A small image diffusion model, trained from scratch.
Model: 1.77M parameters, 32-pixel images, arch unet, norm groupnorm, activation silu, widths [48, 96, 96].
Training: muon at rate 0.0031, 10000 steps, batches of 256.
Data: trained on photos of arthropod specimens (BIOSCAN-5M), 195000 training examples, 13.1 epochs.
Rows from block 2, named by matrix and row number. Rows with one number belong to one channel. Each number is 128 + 24 x the weight over its row's rms, rounded and kept within 0 to 255. All counts start at 0. Numbers have three digits each. After the name is the row's rms in percent of the matrix's.
# convs0: first 3x3 conv (model.enc.1.0.convs.0.weight, 96x96x3x3), inputs 60-79, a 3x3 kernel for each
# convs1: second 3x3 conv (model.enc.1.0.convs.1.weight, 96x96x3x3, transposed), outputs 60-79, a 3x3 kernel for each
convs0.34 094:140139127134102147144170127119118117138118138131102102167171149129186164161140151135142138141137149124112137148143127144137126117142141140094133128092109141125125123132143106114112130121104111123113098108109133142145133120126116138118131151133127107152103179129120094108129126115131111164118098111139142112118130095113134094157136125149152150126150152132081113132167177112182177123122115124183154134153124125135134140116150114102128129107101104107112123159133129118098136151100152169113126136111131133128123122111149102144145221143186189146
convs0.35 103:138126140144114138136114106134153164072005157121109128093132144121148141136142114116126119107124113107118137125144115106105145118101095083100113107194108133103111133120149096099142122126137151132133125126117132124121113115153118069116130046108138132146094098129143155143165145153163135174151129155144124108145154152126138123082125118148187134141131102118155112111144145124120092154139123139120125138113118103124142066063106111101111149126156133153149144158178120093105124118078137111075115106110129111118145137142149121125147135141159131110
convs0.36 111:126109129131183146168199138155157146076137164114165127111128130115114119120141139122122117100107102102132112143147140153100117127132132146123133130112131109103107132124131146182125174148126140133135131135146145121143108107120143068092127159117135117149159192157080121151123115115074063177132202110126143135140132120129123111152117107145107149117147134121083118084122124149112125129124122108136121120123108104092116058135144167185114105092102130121137098164126129089111149141150124132108144120142111144126126139121099128125110127144138142142
convs0.37 102:143149143154122111123121121102077106097114113109094106150123068150116096113146139149123126136128136140119156131080087201084118099135131099137115114145126118097138144135136136084099113115116132153136127122132101138114104109123134070100138125114124143140157117129148140131130123157102109163115124120142119122178101114126125102151130168107081133125135151128175153167171130146154125136118139106109135156141121080122192061078150070085118124104137097120170109092102118174142106144125128121124112109146136111111117113104133136158081112146112095142
convs0.38 101:135153120157095083113123142129151121114073146127152139127133152127160129141148107122122141157126118117121134085072130093047128099097138138111128118148181163149111118124107154088090105131123146128116127149166100120110119092126096081080114056142132147128137135110165154133117132129107134095110130150116135088125139110116087115076114114106122148103124117094128137125119129090108142129145133134136123130115108079120168099089185090129124116117102138115146100097130093110105097139135124147137127119125139122124123137149129097133100103117118126122
convs0.39 097:102119116150101054111078126124149146133101083091130124117124146142107149124126116129115147115118138095114127118083113181059115164155131119091113126140113134115113148110127135120103115096168135117116158119131137140154118062116151068109156121114164134124109082119112107129148147129114163120097094099099115127163143129154155138099100130078114128121132117136127122120085164137162135120185098111134114126160135102126100093082080144115126113149139133171149155127128097100128119116115152110110123115144114106114140121108113119148112125121131131130
convs0.40 112:107124100118054103133147128109122124143128113134132138090110127133155130130105118123135121100107119121128126121108112130132088126156120114137119109108124126116137119148146107111136129122126143151135147104136121106101094098140115019112140172126052051141202135132144129156092095085184047066144187135131133127153090114114105131095099112156111105132150160113132122124130111133082121107112128157141133091124127104093115142154094133119142090121106118113129152137124122124137108114132154171115131124149102127125109140124128124107127097102136147108
convs0.41 086:082129126135108148113135127136146093130169123139162102107106134138139126142146158149136128138141147131125113104116176097102158119101162121113075121133144112127120102155120130134060154122143170136126123094101143131111114134128120118129134185115117126123159167104131122122156118159172166147162138156149124100133140123108142145093137116109125098117120146095104122109145128124122146194115147160132113156156103097108113123136156086111137188140174177182184206214213098090074114135111131163138107111104126145118121140137113124148144118111171147147
convs1.34 116:106119144099116126125119138144124105156130117141160139131124137114118127140123122103156120130133135140118117118117121129124126130149123131110144136059149164175161168115130162099122125153120093117121102103094142136117132131128118138134109141139127122128148145135116130111132091110127126141140118111146111113162125143168146136153118118132138137148132126118164144155247165157202190124140133147172156125152115114123133133129152148103130135134074118121091160135149123103147160131118120138126129115125148129123154109111105111110077111111087085116
convs1.35 106:135126109126115136151093106131090118125150133140104111142130105129105094089130172151121128121126166111100095143125174112119164121178157129125145153110144192177165123132142126172119117130142146167145138144164138130145155087149128072148129109119132155125131146109109097151141162137099106108108110114118119145152107151183158143126108095176115075121131140137145126127131111102103096122151111145151141136155145137113127114102138124119126104128147119126102108146145169133115120113152128144152135118122114128076129118104091140124140141162122130096
convs1.36 110:125139141130065071122117144118112169092080179132149117121135139106147101143144113154155130138168107117132135123155112143186169124131121123129136121104067113075100124112117153154085127124119138090093129092098130118093126124126127096148127113117143142082137092130155144156169112103148127142116131129154137117117126121129123139117101117109149134116110118126124058150152158129135110092094108108107083101118145160124148218124061141143163119091152122081145140161162189165156153122155120109140136162134146176079140128115122111102127133124133128123
convs1.37 102:120140126114109083154118134095150067113124171152197147122104132110131114158119110128160137159168116154152130111105131118106115133091100116145130131101089168122075136101127145133123124143099128107152137137108147134139142143084148096119133122099124113151154150107121088161112109140110128168095127116165130121148168059148138160132160116137153133154140134120114125142138110135114107157157158138152181114152153138115128072134165054087161163142133121115140122148148131096077138138120109108143131152115125139122157124150108125128099156152082127121
convs1.38 104:111135160121216172130130113099106155086137139140133114130114134126076135141144108137144111124127177121117096122158121119057113103109134080100103116144159118109177123141133141104084136116136168106149164115153138129114118090124163108126122143117144153124147111113123122155169143140156107085108126138128112145161160141162130131107158123145171120145114129154143133165090094095155158140131104140147148144130122175147107097138127124119115136181174123108134202116138134122129169156198144175182095087109125095094159185135143157164120117092129127157
convs1.39 115:120123116099125155084134137130078128178155135129111148147121127136125106102102098150133151147139137129130120126137148119107105146116149151127138162142122186181122053151124098097113124142144135127129141135133149162124078060128128076128120114139079089122072107139085162114165161121105089154144140075144169187142133105144126133130100118114103135137092152132109115157156137160119089114109149115145171178147179148112112112145160112176128159156129101154134133108122145100125113136130107141156142134132118121138127142144131141140092131145112087115
convs1.40 104:144132153159151126135155138135081128168120138116165120131112132105150128129135140137110148131134160148146126130106140116129102142105120162155137147133157141125126107107112101159172130124125158167131118141092113124132121181137147065150129137137128150163148138173130076113143140131146123153138160140130157151127175139147126138106124122124145143138129118135100147109158173098081143140129125105148102090111135118113136119188146090105111165146118111147158133116102107143153085160162113118168112120100166138151139162135125124150108131132178144113
convs1.41 102:158117133124114139147131172108102131149124101128118112141116121151114086099104120132121135125129115128136118122156147091106099126142160162138144131126146163152126145158096194114140104127138132097147124130107143152120135090117111135096095133132145120137158048086128126142109103112092098113104131121090074194130113164163145138136116156182136123137134161106133142121154182098160177173127122166131167143134091104106103083124117108122127109106088096114113146107125124091080121074125156129112118114115110109114086080085129113103150101106099115134