config.yaml
model: "image diffusion model"
dataset: "photos of arthropod specimens (BIOSCAN-5M)"
train_examples: 195000
image_size: 32
horizontal_flip: true
conditioning: "none"
arch: "unet"
objective: "epsilon"
cond_dim: 256
norm: "groupnorm"
activation: "silu"
weight_standardization: false
widths: [48, 96, 96]
blocks_per_level: 2
scale_shift_norm: false
attention: false
upsampling: "transposed_conv"
init: "kaiming_normal"
residual_init: "none"
optimizer: "muon"
muon_scale: "match_rms_adamw"
lr: 0.0031
momentum: 0.95
nesterov: false
orthogonalizer: "polar_express"
adamw_lr_other_params: 0.0027
grad_clip: 1.0
steps: 10000
batch_size: 256
epochs: 13.1
lr_schedule: "step"
warmup_steps: 2000
weight_decay: 0.0
adamw_weight_decay_other_params: 0
Rows from block 6, named by matrix and row number. Each number is 128 + 32 x the weight over its row's rms, rounded and kept within 0 to 255. All counts start at 0. Numbers have three digits each. After the name is the row's rms in percent of the matrix's.
# convs0: first 3x3 conv (model.decb.0.0.convs.0.weight, 96x192x3x3), inputs 96-127, a 3x3 kernel for each
convs0.48 101:123088080151129081145176145106145158163162178115110100113143071116171137139110089141124108123170114100151162151138094190202110155197083130135163108051097132156108087089110122065055125106122136213188164164200170102142133145161131161072131117160175077130141098125162112122108090148110110115135090117156116087169136155135124122122119126141090150092126117173118126134165084148143123168094155127167088135125139172203163172158139146100134127188127150182195139154055144158138115141114132149140130139140177108105147083112127118083108111066096089086164166152128166164115141155139134160150176098157169113180149152158165159103125149143120141141140154108193130146094145101121132106127111176103147128153108123115181118105139136170158133189118146064125129109110140102093208152153139168051130248188142057138139104151186112176129070176116184067130147082105156155109144162121078121
convs0.49 106:145126132127189090149162100124152122151083173138092153141194138152150140187118183116114146111135167136146176050177128146142089139108100137129126112146122134164083123119116160141099125119136132157120123112154132113138104048163128159112134144032220057158132124182148157066137128107143149119136099117145130126136123147145084144156086130151108174121154084093141153119155117141121123108129125086161148138125069138124119118153145090113137118126134085108204133122122118138126126149109121144161114127127098078118129134123125189123087146142125063161090135133167165095173102147125107138127152126170211086209065130132132142142094055130124139148117141144147099132148135109090143115102096151105096096162138143184102132133150142130127101147108190071116115158155125176048147115118116159106100177108162068149139083138141133068069115145040233077132147057123133115165125140118099178
convs0.50 101:120068153084151093082116126096074122092079087123089111130100138101080143161100081122127116167234149117085095128188114186220181067163108130140146118150094204123109170190106200164080094123109089146177208241171163121119135115037154151146147125111133136098138129144119104124114116131142197135137114091146108128104117147130151077140155146186131090133173133115142132176136124094145134083127124139231176135133121128123154140211073120124093109110137109055126135175123161140106100147084136097149147153155137255073164110128134146167145062132162093154138147151084025128110077138139083096142114166146122143139087182098173117100118164142157124122103083151140127099111097109124094095125108122155149081092037113096115103105142153088098165120143146197154165254169137134124128147147084172063094133115091079118096110115116134101092143120145227184137139132153106129160131130122146164
convs0.51 102:149165109096222166141120151141101118081166107091092119194082113132163106107140151149084153134133148141156137111149112071146158106093135085111162134091110114092129115151184125147150121116162092124115095138146065149129167134134145076105137087103122085109149134150122053128136141178066172155091158145095073140152088146071164157118132154126158133180100156106121120116154115143137126098115146116145155122103114119141113093142133160110130139101129050138110133099180156144103160146127090091105139109153131150098088145121111177122075200090164152154165118074120114134096133145146169116114117137131075141128057099140144111092091115134179096077119188202109142125122136169134115101110120140167115160157087183132087102131117141141155113054167141090120134159133109134141118130097087078106160133132178076140217042146127115138125141151152159143131066147121111120129148127094139135
convs0.52 098:171105105157197126099133165131143114098097156153118096136100120136150085118155152106094131136162140152132092125147123093174106120091125102138142149129110136164179159122121149118139118148151134123114134124100136149134130113144130130069110156103141089150138066137091151086118101142127144136127109092079123169095080139157084084116129150150111132128109130113118127151121113144138126120144115120133156134125173120125141142154137126137106085167146088085163154119079160107121081121100107129152108102114083132103129107132086196120069129187170084099119117147103110139145081084108120135131123109144159146094104150134088095126133100148126115128127136120153106122160132129159131142135148113086147158144116151172127125110115127141104118185125166118119120149139147149104144083109140123093107144135186108119176116095113126130150119135046228081144137122132166141100113143108119103
convs0.53 104:126127073154043173103169122164178094130142167170097128108149156093179136149100152102149122111167112137094155117112130146107141142146126122123087104082126110110136131076108120127148108142122148101133085139097139090135145096183132126116169178077183154089108128152077124120140101117109119086120131087136116174087195106171101132117139141137108131090171122122113105127111113108132100129136120162062135133127133154127085153094078132129113101107117150083123125130135116109100097095169173158127146110123098134154116154161160128122141152152127138203115127121131087150167126138110131148094105143109146159150104181107108154117142129112143125158095111081182072118140126138105160124144128133064100150113156086146172126114166120044143126171122151118103080097147129126107119093098115073142117153141139087158085189111169145141140115152156086136131154150112132158128092091181139115
convs0.54 096:088077130080215099112172130101102097092080109118128146115149124149182123094160042200164186128169144138145141132151130139113132136121157121125142100144127135168143132169123084119125102121121139159102148056111078059102105123133104181146166115093134145144157173109136173123133117132101048121095085091128089123121070108133117116158134144137106117163168123151160143158118116113110132117090129127128148153161107124129135154144137131115130128097130172078175090101147125128139134127150117151121110143141167115115135095099124051125070083079102059073138130137112111145093187107109146135134165137105161107136132129124193144144139118126111145118150132127163138145166133139194130187142157108105149091179118113185177127145130128152117129143139152128147145166114142125119116073067087110054091127079184170118144116136142054116071113130137230128159143074172127168144171181137133143
convs0.55 098:152109125125000130141117141120140154126133113128134094132154160181225139158103117127114139131135162148170114142118107136181133116122122156124095095184163078041092157158168135142137150111144084000055031030119000174088134112160087025139114107200120148114167127122129129120139147095110056037081075130135124141147066085094100122101141129108064055151145147117110145115062088110086115131124151159059152142161144154109103099116105068074177103136124148112114109101103116119109124116148076148080127111139125110116117135171147080166103044068127148170092089101147185161150085118095149150108124128084119125140127157137180165132165113116153131095211161109112128140135111149123135125132110124103120138098137107155098105108127149156136094143142122224131115122162125099136130087153096000034219000100108118124139128151117146107111184115122046191147103113143094135114087145110083127
convs0.56 096:175147124174056161149127102125128151079141110158160129189160154099124206141170184118109131145081115148116110054102115133116136089114112138172118188181181086111145133101089147071097131062124097128116079059114071108133144166156080070109121114147133111133121137165093120134133146170168151116137132134123137174139156140178191154148113097163163147123103068147117154114114136142123091126103155194201081130143179145174126175121106118123161140092094121198097129129113150116110139116103186099129159159118122143160108163127105125143109140142143109140151118201108163140140106134111141169079112151134074086109114155139160188133098153148132135150156189133137166164094132117132126135142103130125176140156127129095093108199164129130138159171128094115133208099126133198138121145122177008140149078126209112160151074187109146171152089170186027165168145204094122056144157105155178156