A small image diffusion model, trained from scratch.
Model: arch unet, norm groupnorm, activation silu.
Training: muon at rate 0.0031, 10000 steps, batches of 256.
Data: trained on photos of arthropod specimens (BIOSCAN-5M), 13.1 epochs.
Rows from block 2 of a small image diffusion model, named by matrix and row number. Rows with one number belong to one channel. Each number is 128 + 32 x the weight over its row's rms, rounded and kept within 0 to 255. All counts start at 0.
After each channel's rows are labels from the 100 images, of 14848 (inputs lightly noised), where the channel reaches its highest value: "strongest on" is what is common among them. Only what is clearly more common there than usual is listed. The data: photos of arthropod specimens (BIOSCAN-5M). In brackets: how many of the 100.
# convs0: first 3x3 conv (model.enc.1.0.convs.0.weight, 96x96x3x3, each kernel summed), inputs 0-95
# convs1: second 3x3 conv (model.enc.1.0.convs.1.weight, 96x96x3x3, transposed, each kernel summed), outputs 0-95

convs0.16 [104 139 159 101  63 157 116 150 132 106 144  87 190  97 152 160 102 174 172 188 130 104 156 127  97 105  74  96 133 128  95 123 118 117 104 123  83 151 103 131 140 204 113 165  76 149 202 134 130 160 110 153 129  77 110 144 171 102 125 179 108 171 126 129  95 120 135 145 168 192 165  86 120 116  84 165  85 135 157  94 138 135 163 147  81  90  95  92 121 124  86 124 191 130 122  93]
convs1.16 [145 177 115 135 136 116 106  28 124 134 125 153 104 151 132 104 189 129 189 127  37 111 112  86 130 148 168  88  80 158 145 131 108 142 126  98 168  56 154 156  99 145 121 116 161 106 100 121 130 109 159 129 158 148 157 130 114 132 153 140  96  78 124  99 124  97  92  92 101  69 104  93 106 143 135  82  94  56 119 124  96 126 124  87 142 118 136  94 111 144 141  90  67 126 124 203]
strongest on: order Coleoptera (49)

convs0.22 [134  88 140 112 150  46 115 127 108 155 123  78  96  91  94 127 169 123  42 145 103 167 180 115  72 133  93  95 159 117 129 141 102 112 137 145  93 120 176  69 153 108 105  83 181  74  42  98 135 160 135  92 166 131 173  56 125 119 158 119 103 102 150 144  91 133 123  98 120  25 127 118 138 119 122 161  98 129 132 130 158 132 109 117 121 141 147 147 128  97 142 129 119 136 137  90]
convs1.22 [193 115 122 117  76 116 155 111 119 149 164 147 148 183 111 114 127 143  85 114 144  87  71 148 170 138 198  97  95 155 131 122 154 135 131 136 117 148  90 195 113  70 151 101 113 109 114 140 116 112 158 159  85 131  70  66 150 107  47 133 159  92  85 137 152 148 126 155 100  98 144 148 134 158 129  98 131 174 166 103 124 109 190 176 166 101 110  87 126  75  98 153  91 108 111 182]
strongest on: order Coleoptera (40)

convs0.45 [150 122 120 116 107 105 120 124 126 128  82 146 141 137 130 140 150 107 146 168 166 178 119 135 255 117  74 144 139 132 126 126 140 172 181 160 108  94  96  81 125 123 143 124  91 131 114 133 119 147 122 106  63  67 123 120  91 136 124 132 119 136 147   0 108 131 117 114 121 142 153 141 114 179 104 173 129 165 137 138 118 128 129 130 118 127  96 111 169  98  80 111 132 106  99 133]
convs1.45 [103 148 120 127 223 136 171  74 123 108 135 134 125 142 109 106 146 159  87 150  86 140 114 149  67 156 113 132  90 149 116  86 145  73  76 146 110 184 139 168  95 142 134 100 109 116 123  94 125  50  94 154 226 136 105 136 186 130 138 123 143 150  92 232 126  88 131 119 117 116 134 130 141 122 125  93 132 127 113 134  83 114 141 138 120  36 140 134 110 120 125  90 134 108 139 119]
strongest on: order Coleoptera (48); order Hemiptera (33)

convs0.77 [116  80 132  88 143 120 113 154  84 148 162 132 106 184  99 153 122  99  44 122 146 117 139 117 153 111 129  88 125 102 136 108 118  92 106  96  90 123 121 114 128 109 120 114 107 107  92 174 149 100 127 161 105  76 140  23  93 155 158  74  26 167 137 151 205 143 159 160 102  67 105 133  61 125 129 158 105 116 102 132 142 128 154 141 151 138 122 152 129  95 158 145 122  95  82 124]
convs1.77 [ 93 130 136 229 179 137 139 131 153 161  72 131 156 111 108 116 136 111  77 163 107  87  81 134 149 153 138 121 133 150 152 158 141 189 130 138 154 123  76 159 109 127 115 115 135 144  71  90  93  83 145  86 202 136  87  61 148 126 162  82 140 107 132 173  85 163 133 123 107  72 120 117 186 136  91 106 150 158 125 133 117 106 150 131 148 118 171 144 154 151 109  79 188  93 175 110]
strongest on: order Hemiptera (56)

convs0.67 [147 106 127 143  32 109 123 143  50  84 121 149 133  86 107 148 124 116 156 127 127 161 110 123 147 124 133  82 106 145  33 122 135 115 140 146 141 100 122 167 141  81 113  98 122  50 136 112 140 123 100 118 132 150 117 148 136 111 112 103 162 126 132 142   0 149 150 153  42 149 162 147 108 162 139 118 150 156 118 145  71 101 145 130 132 114 148 129 114  95 115 143 115 116 123 153]
convs1.67 [107 163 160 140 126  90  67 101 116 149 102 151 107 105  72 133 169 121 175 159  77 125 153 105 131  96  57  29 145 101  73 133 136 147 134 136 186 123 104 175 126 144 152  87 151  98 108 135 154 125 113 136 132 143 149 152 134 143 171  89 172 115  87 149  11 133 131 106  85 162 142 108 126  96  93 138 130  80 134 122  75 160 150 102 122 104  91 162 151 163 119 116 150 143 150 139]
strongest on: order Lepidoptera (36)

convs0.89 [108  93 138  53  91 116  75 124  83  85 113 169 144 100  99 117 115 130 129 153  92 181 136 115 134 125 144  82 110 133 125 161 120 157  94 176 102 128 129 146  66 122 105  92 120  95 135 106  88 130 143  86 128  97  74  87 142  85 119 131 120  81  97 159 114 121  92 140 120 154  75  89 147 116  90   9 138 168 118 110 102 129  43 121  97 149 174 175 137  97 102 127 141 114 104 138]
convs1.89 [172 155 127 225 122 102 161  76 115 160  97 166 128 135 136 132 150 171 145 118 115  87  83  84 104 134 118 109 113  86 109 110  90 125 148 142 132 137  99  99 173  98 140 117 126 116 169 156 127 147 141 140 100 123 153 133 160 105 130 103 152 112 141  63 134 167 170 114 125 115 103 164 111 134 121 210  75  90 169 159 131 155 160 125 149 129  18  97  88 117 202  83  90 143 101 134]
strongest on: order Coleoptera (50)

convs0.63 [102 149 117 107 118 120 127 175 116 103  83  77  91 136 135  92 194 101 145 104  79 160 101 118 107 135 177 135 102  35  90 128 196 122  75 126 154  98  90 169 151  85 135 157 171 139 112 135 118  93 119 108 115 113 160 152 182 143 103 140 141 134  73 132  80 102 141 172  79  96 121 130 112  83 128 162 151 129 143 182  66  64 127 138 130 163 122 128  86 103 123 126 151  79 103  78]
convs1.63 [129 108 140 150  88 125  92  92  98 129  96 186 135 114 159 150 136 202 108  98 186 102 110 109  77 115 120 128 149 155 147 112  70 161 182 125 126 166 177  81 181 135 113 144 145 135 111 142 157 191 146 112 133 150 125 119  90 132 205 124  86 110 199  86 128 138 108  79 134 106  92 103  95 188 121 106 159  95 111 171 134 173 112  83  92  86 110 135 146 149 124  92 126 126 182 177]
strongest on: order Coleoptera (42)