config.toml
model = "image diffusion model"
dataset = "photos of arthropod specimens (BIOSCAN-5M)"
conditioning = "none"
muon_scale = "match_rms_adamw"
epochs = 13.1
warmup_steps = 2000
Rows from block 4 of a small image diffusion model, named by matrix and row number. Rows with one number belong to one channel. Each number is 128 + 24 x the weight over its row's rms, rounded and kept within 0 to 255. All counts start at 0. Numbers have three digits each.
After each channel's rows are labels from the 100 images, of 14848 (inputs lightly noised), where the channel reaches its highest value: "patch colour" is the nearest of a few named colours to the mean colour under the peak; "place" is the part of the image that holds the peak. Only what is clearly more common there than usual is listed. The data: photos of arthropod specimens (BIOSCAN-5M).
# convs0: first 3x3 conv (model.mid.0.convs.0.weight, 96x96x3x3, each kernel summed), inputs 0-95
# convs1: second 3x3 conv (model.mid.0.convs.1.weight, 96x96x3x3, transposed, each kernel summed), outputs 0-95

convs0.82:142120168146117141152122132147145121110133136124126119157103104100116135101132136174134126138101134100132090100112139135152174159117100145130139114145126133117069096101160136103089121100110152106140116112117119090130124115152134115154106151144177166158086117081116138066150118114096161069
convs1.82:113143111089171138136117130118107111129123123139156133131154102117142134149122079098144130127152122110101177161139091109132099157168160141150103157070085112124146113100108129126144169143154099150111176148145151174162148118067137148121130108096144121121153098153110119145114117135160103137
patch colour: pink
place: top right

convs0.83:145139122123113092082171098115133145125142153136150142138110147139131169167138140111127150114143180149139093129189074093157161135141146101109170124145127128119148151119158123135119155144144126117167077120114146122149115122149149126121116127134072123117097128161097161147174116167100144112
convs1.83:115094129124123131148079136128121118107101135148111098120143078131119074082115121156134170156119096129099148121099175149093109111104114158137104116143136137119104126154127108135164103094120128140116168085095154151114120114128125106126106141115150124160175170091166120098083134111137105162
patch colour: white
place: top right

convs0.25:132136167147135166140163144127138156151112135120105129146134104155156126121117112113140152209104121152133138117085139115110116113100081081098091144143132155132156140132140103157156106115127132133124125151110105133143120156074137137133158136131102141146116105103058142087148115100112100082
convs1.25:163101116137129092110127102143117148115145112132159079141145137116100113091141114110130136100142152180137183124126070125135158147151164153109128118115123120095142171129098106120095146122139159115173115170158138133104120120102150115138132137162179162125127122153156092131180148147117115161
patch colour: grey
place: centre

convs0.18:145085168144091096089112114161121115144113089142080125129117149112099107109139155118078144136131113123115155148104132138158129065119152154117099164118151154113114096144117096153140103119094144134139093137108120076131120173154087142112147109126105128102162107126132125148137114141077130104
convs1.18:136153068120136146144170132119107131143152129109156128150109157138153160178101130161180121105130140101124100103149110103120103189151106141133129143106106102116140137145097141082106110158171135128160091164130120134104142099124153114159119128123114156139106155170132136108123154138185108140
patch colour: grey
place: centre

convs0.23:123106134125111100093146126148129098132085135131116160128163148161134146123129116137141076101133124131119106117157150130123142147136149106145213120064083088122138143128084127132095135103128138125143134116107099135125167125151094115112128116139164068166131143111151167136132099164121154121
convs1.23:163106126096112132127109153104095109155145163139124146135123132125126159141164155128073145143138107106142201147097157101144122111129134146120121164172114157116141099149173165140127123157183123149150118140149146108131105113119095129153123120079098175106147106146119097084127144139108126135
patch colour: grey
place: centre

convs0.39:161099136100086155093100142109077137111107112137128152136145113132117147143132087115111060139158130123122149121099142134151160097141148084152091159130133148183111130177140148104099151124143158136137118151088107111156138126128122142118091096078102152096120100094144117140118112129125127113
convs1.39:114125138164152103148164140132194141143128133126140121142098145172141117084112180142134135202082153108156073127157187113112098133096118148111154117156148111114121125100111090145157150146100130120138127115117131141129109138156135108142133132173114114142111127151134132107146132121116153168
patch colour: white
place: bottom right; bottom left

convs0.78:106101111141129127127138115127141130094109135113117097113085175129077132112133140126133122135122153114092165132120102123202125175148121143152140143131131169125157147167166129098167144159117154124135081122150154124142071146132128134142150143167101150156124101120086142114120094136104086148
convs1.78:121134123114095080142135120129117111140133107120127127141134114103145144105117106095147148111136126107113067115142164125070152120082119116111145124155172189115102143132116128153141165095130116136134142105121131126135122096110128118097097077100103105107140212142144123139147165101097147116
patch colour: white
place: bottom left

convs0.48:144127130103129115111131120113090137089149109072119109135126088136112106125147144135141102172088115130131126081174143090107129129076155093126110114116120140124110165127128110126117132106123124124123146182141150094117096152115168101124111087132143114131133072130172077122089106130120086104
convs1.48:140157132115122147131114188120132132130128133139104155127112128102122146118105053120126120074124175122128139138149049102140134096155122146110159123129097094124130087090105121125092122144123103125160152123118127130122160137089101180151136152106117154143127144136119166177121109135107139148
patch colour: pink
place: bottom right

convs0.52:129101119148139127114126106126107117142173169125130135131131080107138083101135156146134144094114142130134122103130119109121142114136134100135230144117132111146180108187110152106138157110129152117125124152130139110135142079126113109109089099108104117075147110128116099124109116112095166111
convs1.52:093175146134103161139101204135174150112057095116101121072122125119128110140160108086120103152143119128149114166174138120142132120131138114107123152151128107162129131119148127152102130096107117154109165131126122105132128158106128166114135111143159119157081109108125120122129096116108113117
patch colour: pink
place: top left

convs0.45:115139154150066156160132139149117157147156144119149114115164124096153107101170133136079097115089102163124131102131108107118109120103094114116104133146127120105140199134111111121127134131145113131108140133114123136123107125124131142080136131130087118178081147144123182132097120093090125167
convs1.45:154102110119150107129149125143142139122112123122102153138088128124113107095059152120136117106097146119119094142111048133157167091177140166120188136165133160146133087112101113136151126132123132108106122118100106128137119143151113112159136125141143129118145131101113106134153158137184105096
patch colour: pink
place: bottom right

convs0.68:092084145100088109128130137088107151104125124136129145152154073104142149109118164096117157155114125122094096113126165137128198143130093139116115137119138090100132148102123122156113139169117118112130139118143147158116140104174143123152131183153171121167153111124143168119121159122118153105
convs1.68:143151098139157140130108121135147126147162151137149136116103146161141163130134129172142115114146108115185197132107102102105065141135115134118079102092098098128114091114113107113103143121126131147110124184124126111135127162077104127101139121106115124087099086121093110120103133141121107138
patch colour: grey
place: top right

convs0.55:163143166121106152142142126094124144131144168135124111144120152140140130074125116112125104135144119107133148092231119076111108092107156114123155119108130128138206156130125099125126144135124155105140144139137150150129115139191132114119139137154148110124119110160157121121134139162113117144
convs1.55:088091090092082094126107101125115115153103116109140148109128121107117097160150169161136107110133147152124130129108126144164149147115112155130166113180143118122104123100151157118083108113118104164115096108133144116134144106106095102100092092097097091140105174154146124142122119111142173127
patch colour: white
place: bottom left

convs0.79:149116148111100139166165128153142148106126083116138109116138154124138127144121147164122084111145158120146117094165105100109130107093137083123106117106110120088157155095120094097094152123142098103131123089091089118119129104147101112110113142155122107125107155169106164174158131136099142178
convs1.79:134162105182110115107123147127127123133158115118127106151117078107126140123134158113159150159132065131089129139148206123165161115148119137131170132147155118155152087136110125120142101126111169158123146118123123151143116133112149142137114067118170135124162139127138119098123122130184140101
patch colour: grey
place: centre

convs0.42:156148148152111150129112144134155176125130134119151117122128099152152119081129102127116125128061085131098135068122081078104154109080116115092110156141115117149205138084161150148125151106141133131169110152128116126139129103143122122097118130126139116141134120125114116109150128103119162140
convs1.42:130101130144139109165130129122133134140135108126103167110125127112124107124091141126127139158141095126205145172134075155156126107151091112138108097087103089105098098131105080100144101172118144131104095150139151115146130163085148136147189116136123118150116094108116157141143122147126122119
patch colour: pink
place: bottom left

convs0.86:144110101086153139132123132148126125153118154145131151096159150117121097113087136142129095187131120176105129178116159134138148103089173147130171131130120130137142106130141140074130200116125136143125134118124126110119117074110142130118072083109108137111129115105184111129135119135120112111
convs1.86:071105139128123118113079085118103113142149091124124104159106137133135169133159097098117130095136135131167108104097044118119122133140163120157109119098105135112110153112134114140132075102121104118154145119090177142130129110121090100133130165137110108130161144121137084138119149122126150140
patch colour: grey
place: centre

convs0.81:130089133135070105169154128143129134126150085119145107122114093105132122097123105129113070149092102154106117140122140128129139167140154137142105140123108153117080145151132110142149125131148126125096098117130145132097121122124143139119136110195124185108130111151098125086132175111061103146
convs1.81:124123143117177129108089141140101107108082101122118121104148112105121114151124105100158165125137135150101109131144086121148157128136157128138138110120145097133115087128124108093135137134106099109144180123108100188128151120119156114129146130094169101177158131136157140134099112122211153117
patch colour: pink
place: bottom left